Weights of a small image denoising autoencoder: encoder widths [192, 336, 576, 1024].
Rows from block 5 of the encoder, named by matrix and row number. Each number is 128 + 32 x the weight over its row's rms, rounded and kept within 0 to 255. All counts start at 0.
# convs1: 3x3 conv (encoder.blocks.5.convs.1.weight, 80x80x3x3), inputs 40-47, a 3x3 kernel for each
convs1.0 [145  97 126  88 123 131 103 116 217 134 137 178 125 141 160 126 104 185 137  84 137 100 116 166 167 163 142 186 164 153 114  46 124 131  78 120 113 134 185 118 107 101 125 182 158 119  93  99 136 159  92 133 154 170  73  85  97  83 130  89 112 180 173 121 118 132 107 118 123 144 165 115]
convs1.1 [ 90 102 112 119  94 114 133 104 117 164 155 133 146 102  67 187 144  97 139 114 147 138 130 157  98  57 122 104  70  52 106 176  94  59  63  76 111 125 147 126 181 138 125 115  75 169  99 131 126  89 169 136  88 146 146 121 103 171 139 128 160 127 123  81 114 134  89 171 195  69 122  76]
convs1.2 [119 122 136 130 160 131 105 162 170 112 142  95  88 140 129  76 155 140  94 102 149 128 203 121  89  98  89 101  81  84 135  72 106 150 169 182 162  82 138  98 110  44 183 141  96  92 127 143  78 101 137 136 101 150 119 144 158  97 148 158  99  99  98 106 165 137 163 176 127 126  90 105]
convs1.3 [109 152 133 138 194 194  73 100 120  93 137 175  92 184 189  70  84 139 112 162 216 140  90 159 105 174 128 116 152 130 103 205 158  87 108 118 131 108 101 128 127  65 186 122 130  82 113  63 124 141 131  98 147  99 109  93 196  92 109 136 114  69 137 143 112  53 155  83  94 192 148  97]
convs1.4 [145 137 137 131 156 122 127  65  69 119 104 122 123 115 112 157 157 200 173 112 142 188 148  87 103 105 142 118 103 144 134 131 156 147 185 144 117 120 108 129  98 120 114 145 108 158 131 121 171 156 184 136  87 118 155 166 100 162 144  75 139  91 101 137 153 156 123 189 111 148 153  65]
convs1.5 [143 162 156 133 162 103 113 111 112 123 160 112 122 145  93  82 102  64 141 182 161 200 104 131 100 115  96 140 123 137 140  69 153 159 172 173 178 155 119 160 121 190 110  93 122 125  73 100 131 100 181 144 131 103 170 154 170 142 121 149 100  89 134 145 110 144 174 136 184 107 118 133]
convs1.6 [148 156 171 108  62 136 163 168 131 101 106 101 103 108  76 114 123  68  97 109 158 143 148 136 141 101  78 106 124  85 143 124  67 144 151 121 138 157 156 116 173 195 115  31 107 114 138 128 120 134  80  94  95 106  94 127 137  91 126 149  99  86  95 125 114 131 103  94 143 120 103 122]
convs1.7 [115  81 120 122  97 180 179 159 189 143 152 129 117 172  96 151 129  73 157 166  89 109 182  87 139 137 112 169 171 178 144 187 140 126  74 110 137  79  97 109 121  97 142 111  89 150 161 106 173 140 109 143 169  77 159 158 142 153 169 164 142 126  94 123 144 131 108 123 168 154 136 152]
convs1.8 [143 117 120 136 175  79 173 199 109 130  82  48 136 177  60 152 109 134 120 128  66 172  96  86 136 161  63 108 152 127 119 124 126 125 145 141 117  99  71  84 160  38 192 147  88 137 128 141 125 140 139  78 105  98 129 131 116 133 173  94 191  88 132 131 166 167 116 116 146 174 151 126]
convs1.9 [148 130 128 172 157 133 103 141 168 162 125 130 168 107 143 169 143 122  74 165 172 124  53 174 116 104 255 114 142 139 153 136 165 151  87 122 107  85 131 121  86 159 105 142 191 135  92  67 140  96 170 126 119  82 143 119 124 112  48 147 121 126 105 159 126 136 153 154  91 113 112  96]
convs1.10 [ 84 117 113 122 139 161  78 104 129 151 173 112 192 184 105 135 140 128 125 153 116 112 148  95 118 113  84 134 184 140 104 212 194 125 135 113 135 166 131 156 104 149 122 198 121 102 113 130 137 106 112  96 121  90 109 131 113 127 129 114 120 126  67 135 170 135 161 148  48 107 125 123]
convs1.11 [167 150 163 157 109 104 167 170 124 156 131 153 158  94 122 152 135 148 104 118 138  86 107 164 227  45  88 128 123 116  96 117 127 103 156 157 140 114  63 159 100 177  94 182 114 116 118 135 138 130 137 127 102 102 126 147 157 118 105  99 129 139 129 145 101 191 126 119 106 136 174 104]
convs1.12 [101 143 110 126 145 158 136 199 176 153 130 128 153 140 132 163 148 186 116 122 122 125 167 122  98 115 223  99 120 122 124 167 140 106 134 119 133 143  86 173 166 124 146 186  96  96 144 158 119 105  95 104  89  81 112 132 139 135 129 158 162 165 193 139 151 166 113 164 157 140 150 114]
convs1.13 [118 112 139 138 148 113 133  74 104  85  81 129 147  99 158 110 131  83 149 169 158  95 166 107  68 106  87 156 179 198 142 115 114 184 153 169 108 131  84 112 128 191 146 164 175  94 105 105 102 121 133 109 167 131  87 101 137  86 154 125  57  84  89 117 129 130 110 128  97  99 126 147]
convs1.14 [162 153 114 137 151  88 192 115  99 127  70 122  84  96 101 145 159 177 114 144 125 131 139  85 126 164 164 110 106 115 147  41 120 183 223 212 159 148 132 123 168 172 136  72  83 130 156 153 138 137 117 155 154 116 139  97 116 116 178 143 104  81 132  82  87 103 115 161 134 144  92  70]
convs1.15 [113 112 156 116  65 154 171 143 171 120 148 119 172 132  92 108 118 121 128 131 107 125 146 124 102 175 158 174 163 102 183 206  70 121  62  34 123 158 135  78 191  71  93 103 129 129 129 123  96 163 151 154 182 190 157 128  78 105 186  39 155 118 108 158 101 114 132 151  94 142  91 131]
convs1.16 [112 107 155 123 129 166 108 106 101 121 121 114 128  60 112 140 136 141 166 155 127 108 161 114 158 105  46 136 130 127 137 177 137  95 133 143 165 119  92 144 132  70 128 144 117 130 107 154 110 113 150 152 100 142 134 147 139 156 111 105 158 139 143 143 104 107 138 110 146 100 161 172]
convs1.17 [151 137 121 129 120 118 139 200 163 122 153 121 123 127 160  98 104 126 123 136 133 145 114  65 116 171  99 163 121 123 160 161 144 128 134 131 154 138 119 147 147 138 187 149 187 143  92 128 103 121 100 136  96 142 142 114 113 128  77 138 137 124 133  81 112 135 124  96 129 105 158 222]
convs1.18 [132 137 143 137 147  94 173 133 140 159 167 106 123 136 159 160 114 132 116 108   0 146 162 100 137 137 112 148  81  74 159 113 132 178 153 126 113 115 157 119 190 128  99  31 185 108 153 155 101 131 105 141 117 155 158 133 112 158 233 124 109 138 130 162 140 161 107 118 201 139  78 159]
convs1.19 [121 107 133 109 121  72 124 170 127 151 128 131 123 123  99 111  92  84 167 147 133 145  82 167 133 119  73 157 131 136 145 114 116 109 158 123 158 200 225 119 160  79 140 104 125 113 102 126  97 123  81 165  92 141 133 115 125 134 139 136 112  51  93  91 113 111 126  39 122 168 156 134]
convs1.20 [ 96 102  84 111 151 141  81 129 113 114 130 104 175 135  75 119 145 117 188 131 107  74 139 108 137 120 101 101 140 108  99  95 200 107 150 150 141 108  96 141 130 122 129 139 117 129 139 125 176  61 107 161 101  45 112 110 118 129 103 149 106 123  74 140 111 122 137 100 112 141 133 116]
convs1.21 [134 102 192  65  56 183 106  78 210 160 120  84 155 150 102 144 147 117 101  73  78 153 143 115 132  75 122 152 139  74 105 211  41 111  59  59 113 124  98 125 156 159 100 175  90 122 123 179 149 108 124 156 138 103  89 111  98 119 196  71 130 142  72 107 146 144 109 127 165  96 154 136]
convs1.22 [ 85 107  78 108 136 113  97 185 116 137 135 115 159 134 157 159 143 127 152 142 188 141 100 206 102 141 168 125 130 112 143 141 119 131 154  99  99 101 154 101 141 127 121 131 146 141 108 112 111  47  87 128  31 120 112 127 139  61 115 130 139  87 117 119  77  69  73 121  65  65 117 115]
convs1.23 [118 137 121 142 163 102 129 107 106 111 130 134  83  87 151 191 168  99 122  95 213 176 105 161 153  50 195 155 140 158 138 144 158 109  89 100 115 149 144  95 124 161 188 114 168 145 124 138 146 153 132 140  92 153  77 107  96  67 111 134 149 130 138 141 127 110 124 172  85 130 153 115]
convs1.24 [100 154  70 133 206 109  74 139  74 136 134 136 140 102 101  83  70  61 146 141 118 129  87 132 174 103  97 149 163 135 122 106 117  65  96  65 147 114 119 106 113 138 182 202 133 127 150 133 106 177 117 123 177 108 121 119 164 111  47 171 126 149 198 161 149 141 144 122 114 138 143  93]
convs1.25 [156 113 168 119 106 156 162 165 141 131 135 150 120  14 134 146 112 183  85 131 117 134 157 108 140 145  85 142 180 106 135 154 118 120 130 165 127 178  82 146 206 147 126 153  67 131 125 145 112 146  91 162 165 152  96 110 119 134 189 154 118 123 121 102 105  52 131 145 123  83 118  62]
convs1.26 [120 122 114 163 143 133  97  96  44 143 132 125 176 144 136 122 146 124 133 132 122 163 149 101 132 140 154  37  21  92  49  53 163 158 248 255  98  84 118 137 112 145 116 129 153 123 151 122 127 128 138 120 105 128 168 173  97 193 173 102  96  86 107 168 147 125 113 136 133 124  83 130]
convs1.27 [131 149 133 140 150  90 147 121 115 147 159 131 139 127 138 142  63 135  99  95 111  94 151 148  86 140 124 122 151  98 144 124  96 125 133 154  88  91 131  85 117 136 113 112 167 155 131 147 143  90 145 188 112  88 111  84 114  58 109 148 156 164 229 157 169 166 118  89 148 127 148 153]
convs1.28 [108 131 123 129 114 188 107 109 142 127 109 118 119 132  91  74 145  98 138 143 133 162  98 161  97  87 132 144 158 154 142 112 183 132 145 155 147 138 129 135  79 113 158 230 157 142 142 149 141 168 136 113 200 163 155 126 128 146 127 112  98 140 110 117 101  99 139 134 169 122 128 148]
convs1.29 [128 134 199 120 105 214 116 101 182 140 120 177 103 161 110  72  37 103 129  98 122 147 112 131 107  79  89 119 114 185 143  93 162 136 135 124 104  86 180 109  66 123  29 144 126 134 141 122 118 139 110 120  83 127 105 124 118 117 169 129  62 182 126 131 140  93 100  94 134  86 111 114]
convs1.30 [136 154 164 106 140 133 108 103  98 115 139 118 106 195 106 109 135 138  46  77 121  98  70 129  80 130 190  99  46  99 146 146 162 131  99 145 115 154 171 109 191 167 170 135 171 151 150 158 134 128  96 148 135 145 105  94 143 102  98 122 155  64 128 134 131 155 153 117 152 174 143 217]
convs1.31 [129 124 131 130  55 148 151 154 209 112 129 161 106  89 187 104 123 122 117 137 141 141 189  82 164 145  85 131 110 113 118 186  89 103 131 124 150 110 109 143 188 150  61 152 130 147  98 122 142 123 154 150 178 161 137 158 119 137  92 178  79 108 109  98 115 109 129 126 133 108 163 122]
convs1.32 [ 95  78 109  88  59 165 132 164 224 113 107 128 108  54 127 131 159 174 145 157 139 176 164 132 126 101 105 160 159 155 118 128 123 100 124 144 141 159  95 121 139 130 102 117 117 112 102  96  98 158 146 151 179 149 105 114 132 114 255 112  51 110  50 152 134 145 122 173 108 131 115 102]
convs1.33 [ 90  88 150 159 187 230 122 165 107 137 145 109 130 176  67  72 116  96 162 192 157 117 123 127 113 105  92 162 125 161 136 150 100 137  75 100 141 118 106 128 163 129 159 111 102 126  94 126  82 100 170 120 156 146 170 169 196 152 123 119 130  71 128 137  86  92 158 153 139 131 101 145]
convs1.34 [135 138 119 151 154 100 130 151  99 138 107 125 107 134  68  97 116 102  98 156 169 115 182 242  88  69 148 115 127 120 128 142 162 138 142 126 144 127 177 165 121 159 138 100 133 106 120 151  98 137 158 172 155 182 121 144 147 151 122 111 103 147 141 118 152 122 116 140 107 154 182 149]
convs1.35 [115 156 143 121 106 152 141 144 112 156 158 144 146 156 164 114 127  85 142 126 121 128  98 115 110 181 164 130 142 155 111 135 119 135 133 150 146 177 213 136  80 155 181  58  89 134 145 159 116 117  90 155 164 142 117 119 110 123 144 137 201 187 166 140 144 124  92 118 145 122 112 150]
convs1.36 [116 145 149 120  30 175  96 184 211 115 140 146 107 180 111  88 104 118 139 112 142 107 118 128 102 115  99 135 100 124 104 199 122  80  76 127 174 115 154 106  97 142 132 137 158 102 135 134 141 162 154 143 110  55 105 137 127 124 153 155  85 103 146 143 120 117 155  27 132 131 106 126]
convs1.37 [125 112 151 171 130 145 136  55 115 140 148 141 122 104 178 120 178 209 105 199 138  50  80 128  89 121 132 130 147 142  85 166 148  89  85 110 130 145 180 120  90 129  85 135 173 121 132 140 144  84 127 121 169 185 174 130 123 170 148 100 146 132 135 161 140 116 153 166 111 143 128  85]
convs1.38 [130 111 115 122 137 116 134 104 171 151 135  87 107 104 102 156 162 106 136 126 124 114 146  84 153 187 187 164  97 169 148  28 180 181 121 189 117 101 130 128 122  94 127 150 161 148 172 124 149 149 130 128 158 153 106 117 134  94  83 234  83  53 176  87 121  95 115  98 151  70  81 191]
convs1.39 [132 145 130 137 154 148 142 131  83 109 133  84 106 155  78 169 210 175 132 119  93 144  72 128 159  99 148 130 130 133 157  97 124 119 105 125 136 118 166 111 199  43  68 145 133 140 149 125 176 178 149 153 129 179 110 111  85 142 108  82 199 177 134 136 136 125 167 134 157 148  67 166]
convs1.40 [152 147 107 133 165 170 130 120 140 112 164 133 127 189 172 109 132  93 136 189 144  94 200 104 137 106 122 159 112 215 108  56 197 121  90 152 148 163  95 142 154 111  74 154 150 103 108 143 138 122 148 125 135 119 166 147 140 145 142  45 182 150  66 124  91 123 126 138 105 132 118  96]
convs1.41 [119 151 148 128 117 152 139 145 147 161 154 145 125 165 131 106 132 111  94  82 131 151 131 123 129 191 182 152 194 122 138 164 103 104 149  91 108  88 104 164 203 138 136 110 133 136 105 131 166 130  93 137 132 144 127 137 149  84 130 117 176 166 170 184 122 151 155 181 132 136 109 119]
convs1.42 [ 98 131 147 142 119 163 139 148 128 140 130 175 167  92 134 137 129 126 133 112 144  84 185 126 113 115 108 137 106 108 159 129 128 105  90  94  90 162 110 112 213 164 157 151 148 138 109 143 126 108  87 134 121 153 116 109 123 159  67 131 141 110 115  88 133 131 135 206 102 155 105  94]
convs1.43 [106 114 159  89 128 151 103  73  73 127 108 155 119 136  69  98 103 102 127 134 195 109 161 170 131  88 146 111  72  98 116 101 128 128  97 157 127 155 149 128 175 198  51 127 150 129 131 151 126 177  97  91  97 109 138 125 152 106 140 146  11  55 106 104  85  53  99 107 122 109 125 118]
convs1.44 [126 101 124 160  76 131 125 164 101 133 156 136 138 188 163 112  41  49 159 151 175 160 155 131 147 164 125 148 148  85 134 104 121 120 159 148 131 126 138 120  94 110 154  98 115 132 118 159 127 108 174 120  86 116 135 124 105 154 181 106  90  65 104 133 107 105 126  98 154 105 127 147]
convs1.45 [133 141 153 171 114 115 101 114  80 110 135  90 135 162  77 158 118  73 122 100  90 171  74 162 130 120 106 127 110  98 144 110 120 147 140 106 102 151 116 120  49 105 139 128 131  91 110 109 103 177 144 141 156 171 114  95 123 124 103  96 166 147 184 141 134 170 155 116 184 104 134 129]
convs1.46 [122 141 118 140 102 154 147 136 110 148 139 130 144 138 164 130 161 155 162 113 147 158  81 132 123 131 118 120  91  78 112 203 143  60 105  76 113 102  88 109  96 106 135 111 119 156 139 110 132 153 135 117 106 141 133 143 122 160  41 196 117 185 151 130 107 116 150 140 166 106  75 144]
convs1.47 [ 97 110  82 134  99  98 122 129 114  96  95 124 117 128 122 140 147 149 135  82 119 151 114  48 172 121 135 108 130 109 150 112 160 110 116 110 171 128  93 133  41  86 164 113 146 165 147 119 121 127  65 128 104  43 127  86 160  68   0  86 182 122 122 140 132 154 119  84 126 105 137 146]
convs1.48 [122  94 115  91 176 119  77  65 146 117 147 168 137 152 160 135 151 106  83 142 139 129 118 168 121 160 156 120  95 159  90  13 236  94 176 208  91 130 154  97  88 150 108 198 165 126 105  88  98 119  86 137 168 123  93 135 112 120 120 122 104 148 129 118 131  90 127 139 102  86 122 117]
convs1.49 [122 117  98 127 135 198 146 126 178 112  90  98  90 135 114 107 143 133 140 113 144 193 132  67  82 157  91 132 141 137 132 162 150  97  98 125 112 142 162  99 143 114  89 102  96 126 137 163 121 102 168 112 119 165 167 134 121 172 103 120 142 115 121 118 125  99 105 120 115 171 123 144]
convs1.50 [112 106 109 112 139  92 156 106  82 121 135  99 140 135 112 115  51  85 121 126  71 121 157  15  63 153  45 139  99 128 111 139  94 129  83  85 121 167 113 134 115 128 142 128 201 132 115 140  95 109 118 130 112 113 126 113  72 156 166  58 138 158  77  55 122 115  63  75 121  48 108 133]
convs1.51 [139 123 119 122 155 128 184 137 122 132 130 122 173 208  86 125  85  98 115  86  64 113 121  64 169 114 138 146 127  98 153 132  96 103 128 155 168 130 127 120  77 122 129 171 154 124 133 160 145 119 119 129 107 119 144  64 134 122 109 122 147 155 218 161 143 118 128  59 140 105 135 140]
convs1.52 [116  85 160  86 130 118 140 150 193  89 125 149  99 142 152 159 187 221 149  97 118  85 180 180 140 178 140 123 148 162 117 133 186 112 110 130 124 106 123 155 158 136 178 124 149 141 134 120 130 153  94 126 139  98 126 142 134 125 135 122 145 143 196 167 212 116 172 160 101 117 132  79]
convs1.53 [ 99 146 137 156 162 119 117 124 101 142 138 114 129 139 148 113 144  59 132 149 126 166 199  52 132 108  78 149 156 131 143 168  95 140 104 101 169 188 122 128 110  86 124 154 147 130 122 114 111 116  89 112  87 141 180 129 165 125 116 148 141 139 122 127  98 129  97 111 178 142 144 166]
convs1.54 [141 139 157 161 163 178 120 142 151 149 113 163 102 168 159 127 163 100 119 206 144 122 119 162 114 181 129  80 129  77  48 170  98  85 105  99 118 121 193 154  50 136 165 147 124 117 117 111 134 161 127 120 152 139 130 188 147 184  94 138 204 187  98 120  98 141 155  94 174 167 137 198]
convs1.55 [118 133 150 122  65 162 145 123 158 137 112 121 159 138 102 169  86 133 132  92 110 114  65 145 223 201 183 149 127 115 128 131  71 155 135 118 133 146 144  85  78 147  78 148 151 146 135 126 120 208 155 105  81  64 151 137 147 127 138  91 164 200 182 115 145 125 142  78 137 119 196 205]
convs1.56 [121 135 136 129 128 116 106  96 144 145 144 139 136 143 123 122  57  37  90 151 112 124  80  78  97 128  98 146 143 164 134 123 129 124 128 199 123 122  81 148 135 164 142 105 190  87 141 130 141 138 135 190 147  81 140 170 135 108 162  93 137  79 126 107 122 152 131 131 126 126 132 122]
convs1.57 [158 136 128 128 144  97 132 135 119 131 152 113 154 148 137 124 129 119 142 115 116 116 162 161 126 152 147 126 117 168 128 177  95 127 135 134 146 112 128 162 101 163 193 124 157 106  82 116 107  85 180 117  95 180  98 110 140 109 107 114 116 156  90 148 108 111 160 158 156 125  97 138]
convs1.58 [120 132 135 148 104 141 138 162 112 145 169 128  99 141 180 105 106 103 135  99  78  98 154  67 150 148 126 128 142 138 124 113 120 139 120 127 117 180 125 182 105 154 123 119 125 143 160 154 121  91 111 135 172 188 100 111 104 104  84 155 136 156 139 141 158 176 128 111 131 166 119 131]
convs1.59 [122 131 120 149 164 150 137 170 116  95 125 100 112 140 117 104 132  81 168 117 138 156 144 176  82  82  98  88  95 102 122 113 148 105 164 164 142 144 121  97 108 159 132 166 199 138 118 136 109 174 153 143 127 103 161 135 108 142  73 100 119  80  35 112 160 157 104 169 202 164 169 225]
convs1.60 [147 141 113 163 172  88 141 181  78 147 146 111 160 168  48 127 144 120 154 191  74 147 216 111 153 162  82 114 107 110 148 166 156 103 122 142  80 117 162 125 120 207 118 156 139 154 136 130 109 103 116 138 142 117 139 146  96 172 139 127 163 127  97 110  95 173 140  67 170 155 116 189]
convs1.61 [142 144 128 129 138 179 130  85 145 171 139 139 129  63 103 125 171 159 144  97  73 151 136  10 145 172 120 106 140  89  77 138 128 148 147 137 114 111 100 107 112 142  78 125  89 166 115 158 174 137 192  95 120 132 108  91  91 149 125 115 173 199 128 130 134 206 116 147 140  82  61 165]
convs1.62 [108 107  92 129 130  50 183 202 156 114  76  79 129 115 132 187 209 168 129 100  97 112 199 102 116 131 106 136 126  52 136 142 131 162 196 145 140 122 102 117  79 154 220 142  70 122 119 144 133 166 202 143 138 120 156 136 117 153 110 168 193 135 135 140 137 203 143  91 123 130 144 128]
convs1.63 [131 124 142 110 110 142 106 123 152 139 130 139 147 143 130 122 157 142 155 141  78 110 176 153 146 208  85 119 123 130 104  92 147 119 144 145 105 111 176  60 146  85 149 140 130 142 135 144 101 138 101 113 103 163 147 131 132 164 165 122 146 105  65 158 160  91 151 116 169 108 167 127]
convs1.64 [150 109 158 124 140 100 152  99 124 123 119 136 102  90 130 103 121 122  94 108 113 117 160 146 144  81 132 148 163 141 149 158 170 123 126 132 142 139 161 155 123 179 102  55 100 127 130 141  86  93  75 135 119 188 190 164 138 145 181 154  51  76  60  86  97  98 137 155 137 121 124 144]
convs1.65 [145 127 112 117 130 111 124 103 105 174  98  98 149 133 124 151 146 156  90 122 147 189  68  67 119 126 153 124 141 147 134  83 148 154 107 137 117 137 120 104 137 153  90 125 145  91 114 111 133 101  97 121 123  90 165 148 106 157 162 141 141 166 123  98 118 102 105 133  59 140 142  88]
convs1.66 [100 112 159  97 112 134  87  86  99 131  82 135 113 153 135  83 106 147 177 159 218 100 139 210 178  86 137 120  97 125 119 109 115 135 153 101 134 149 189 127  89 117  29 183 104 143 158 121 144 140 119 101 153  77 125  99 169 132 141 206  88 102 110 111 133  61 161 187 106 111 177 144]
convs1.67 [116 123 113 171 201  87 121  92 110 150 163 137 181  94 153 139 139 120 170 143 166  74 180  69 122  69  36 137 180 119 115 151 101 111 128  64 176  99 128 149 111  58 151 166 167 136 156 127 161  80 104 120 163 148 151 138 152 121  77 169 149 174 111 177 134 130 179 136 154 142 111 162]
convs1.68 [117 146 160 124 110  90 158 116 182 111  92  81 163 129 127 132 139 124 151 113 110 124 100 104 154 115 117  89 105 126 103 102 127  93  67 142 112 137 154 121 160 157 184  68 156 140 102 187 112  78 190 154 186 204 168 137 139  98 164 147 109 145 114 124 149  99 141 135  65 138 114 173]
convs1.69 [107 116 149 117  93 155 142 168 170 158 121 130 145 126  90 136 124 149 146 120  79 143 156 122 112 111 143 147  97  54  86 116  90 116 137 137 132 161 107 128  88 146  99 135 122 122 102 118 135 118  67 146 135 152  61  99  51 164  80 118  74 206 140  93 115 127  71  89 133 120 170 132]
convs1.70 [138 125 113 175  97 129 138 105 123 107 138 134 135 138 121 156 158 155  94 195 140  92 202  63 149 152  57 108 117 136 146 128 116 146 131 111 133 131 133 131 182  83 171 128  89 127 169  81 130 167 133 143 143  97 127 111 138 122 137 131 144  87 162 181 131  63 160 100  87 146 117 100]
convs1.71 [138 137 155  93 146 141  98 119 139 161 118 180 116 131 101 158 149 127  98 111 127 146  46 146 141  98 127 137 124 145 122 107 160 141 153 193 148 108  99  73  15 113 140 177 192 148 135 141 126  32 116 180 143 124 130 115 115 143 179  95 190 165 146 106 113 134 143 149 120 124 163 153]
convs1.72 [ 94 142 104 106 170 105 101 150 120  99 108 118 145 123 209 102  85 147 144 125 214 157 142 204 119 116 132 170 136 147 144 122 125 133 141 113 133 109 105 134 186  78 125 103 148 114 117 135 173 157 120 134 103 180 141 158 170 133 114 198  63 117 136 155 118 138 114 158 127 169 109 145]
convs1.73 [173 146 150 133  90 133 139 117 138 141 135 138 157 113 142 124 168 162 130 137 133 117  85 184 113 191 128 170 114 106 164  37 121 158 118 171 107 130 152  88 135 174 122 105  66 117 137 121 117 136 169 147 186 183 137 127 145 132  94 131 125 111 193  60  84 135  83 172  96  78 139  72]
convs1.74 [158 174 150  84 103 103 115 132 158 159 121 156  90 160 152 116 125 157 137 119  75 187 190 166  74 162 140 137 107 129 139 113 136 170 159 169 161 152 175  86 123  98 199  82 151 106 111 110  93  99 112 147  77 114 129 118 132 130 171 173 124 135 164 109 113 103  93 154 166 126 117  96]
convs1.75 [178 181 136 143 149 132 144 107 115 117 142 142 119 153 139 105  70 125 121  91 121 126 149 131 119  91 107 114  87 119 123   0 120 166 159 176 119 138 120 112 149 206 166  92  96 171 146 140 115 122 137 120 112 105 135 142 125 175 168 171 114  55  92 113 101 119 154 139 140  79 100 100]
convs1.76 [133 152 126 125 148 110 123  79  68 127 122 152 125 149 132 156 111 133 142  60 135 172  82  74 127 140 138 138 165 229 143 106 192 148 110 156 112 123  92 137 132 152  95 157 189 126  86 133 133 181 152 119  72 108 144 147  93 140 155  42 157 131  72  85 148 114  93  79  73 100 144 132]
convs1.77 [120 130 130 112 129  84 113 130 108 127 114  92 109 138 131 126 102 152 188 128  57 140 152  65 168 193  80 128 151 105 134 109  76 131 140 111 149 151 154 107  82 169 184 122 183  99 139 120 109 160 209 127 120 145 133  82  82 103 102  77 156 125 139 133 126 132 160  96 101 134 138 174]
convs1.78 [165 146 147 150 104 150 142 182 174 140  93 157  83  59 165 103  36 137 149 167 154 133 156 146 112 161 155  84  82  69 112 187  64  93 110  75 135  85 164 125  99 107 171  53 133 143 138 100 181 135  67 166 111 104 138 166  98 182 206 125 168 123  49 123 130 127 156 115 177 133 133 178]
convs1.79 [109  80 125  90 145 119 144 167 181 143 128 137 161  98 120 104 124 103 116 168 136 159 120 171 107 153 156 110 120 127 128 143 134 143 125  91 137 120 115 122 158 109 127 156 152 123 127 113 123 104 135  99 122 132 153 140 148 172 183 140 151 102  77 167 150 121 129 104 131 110 121 151]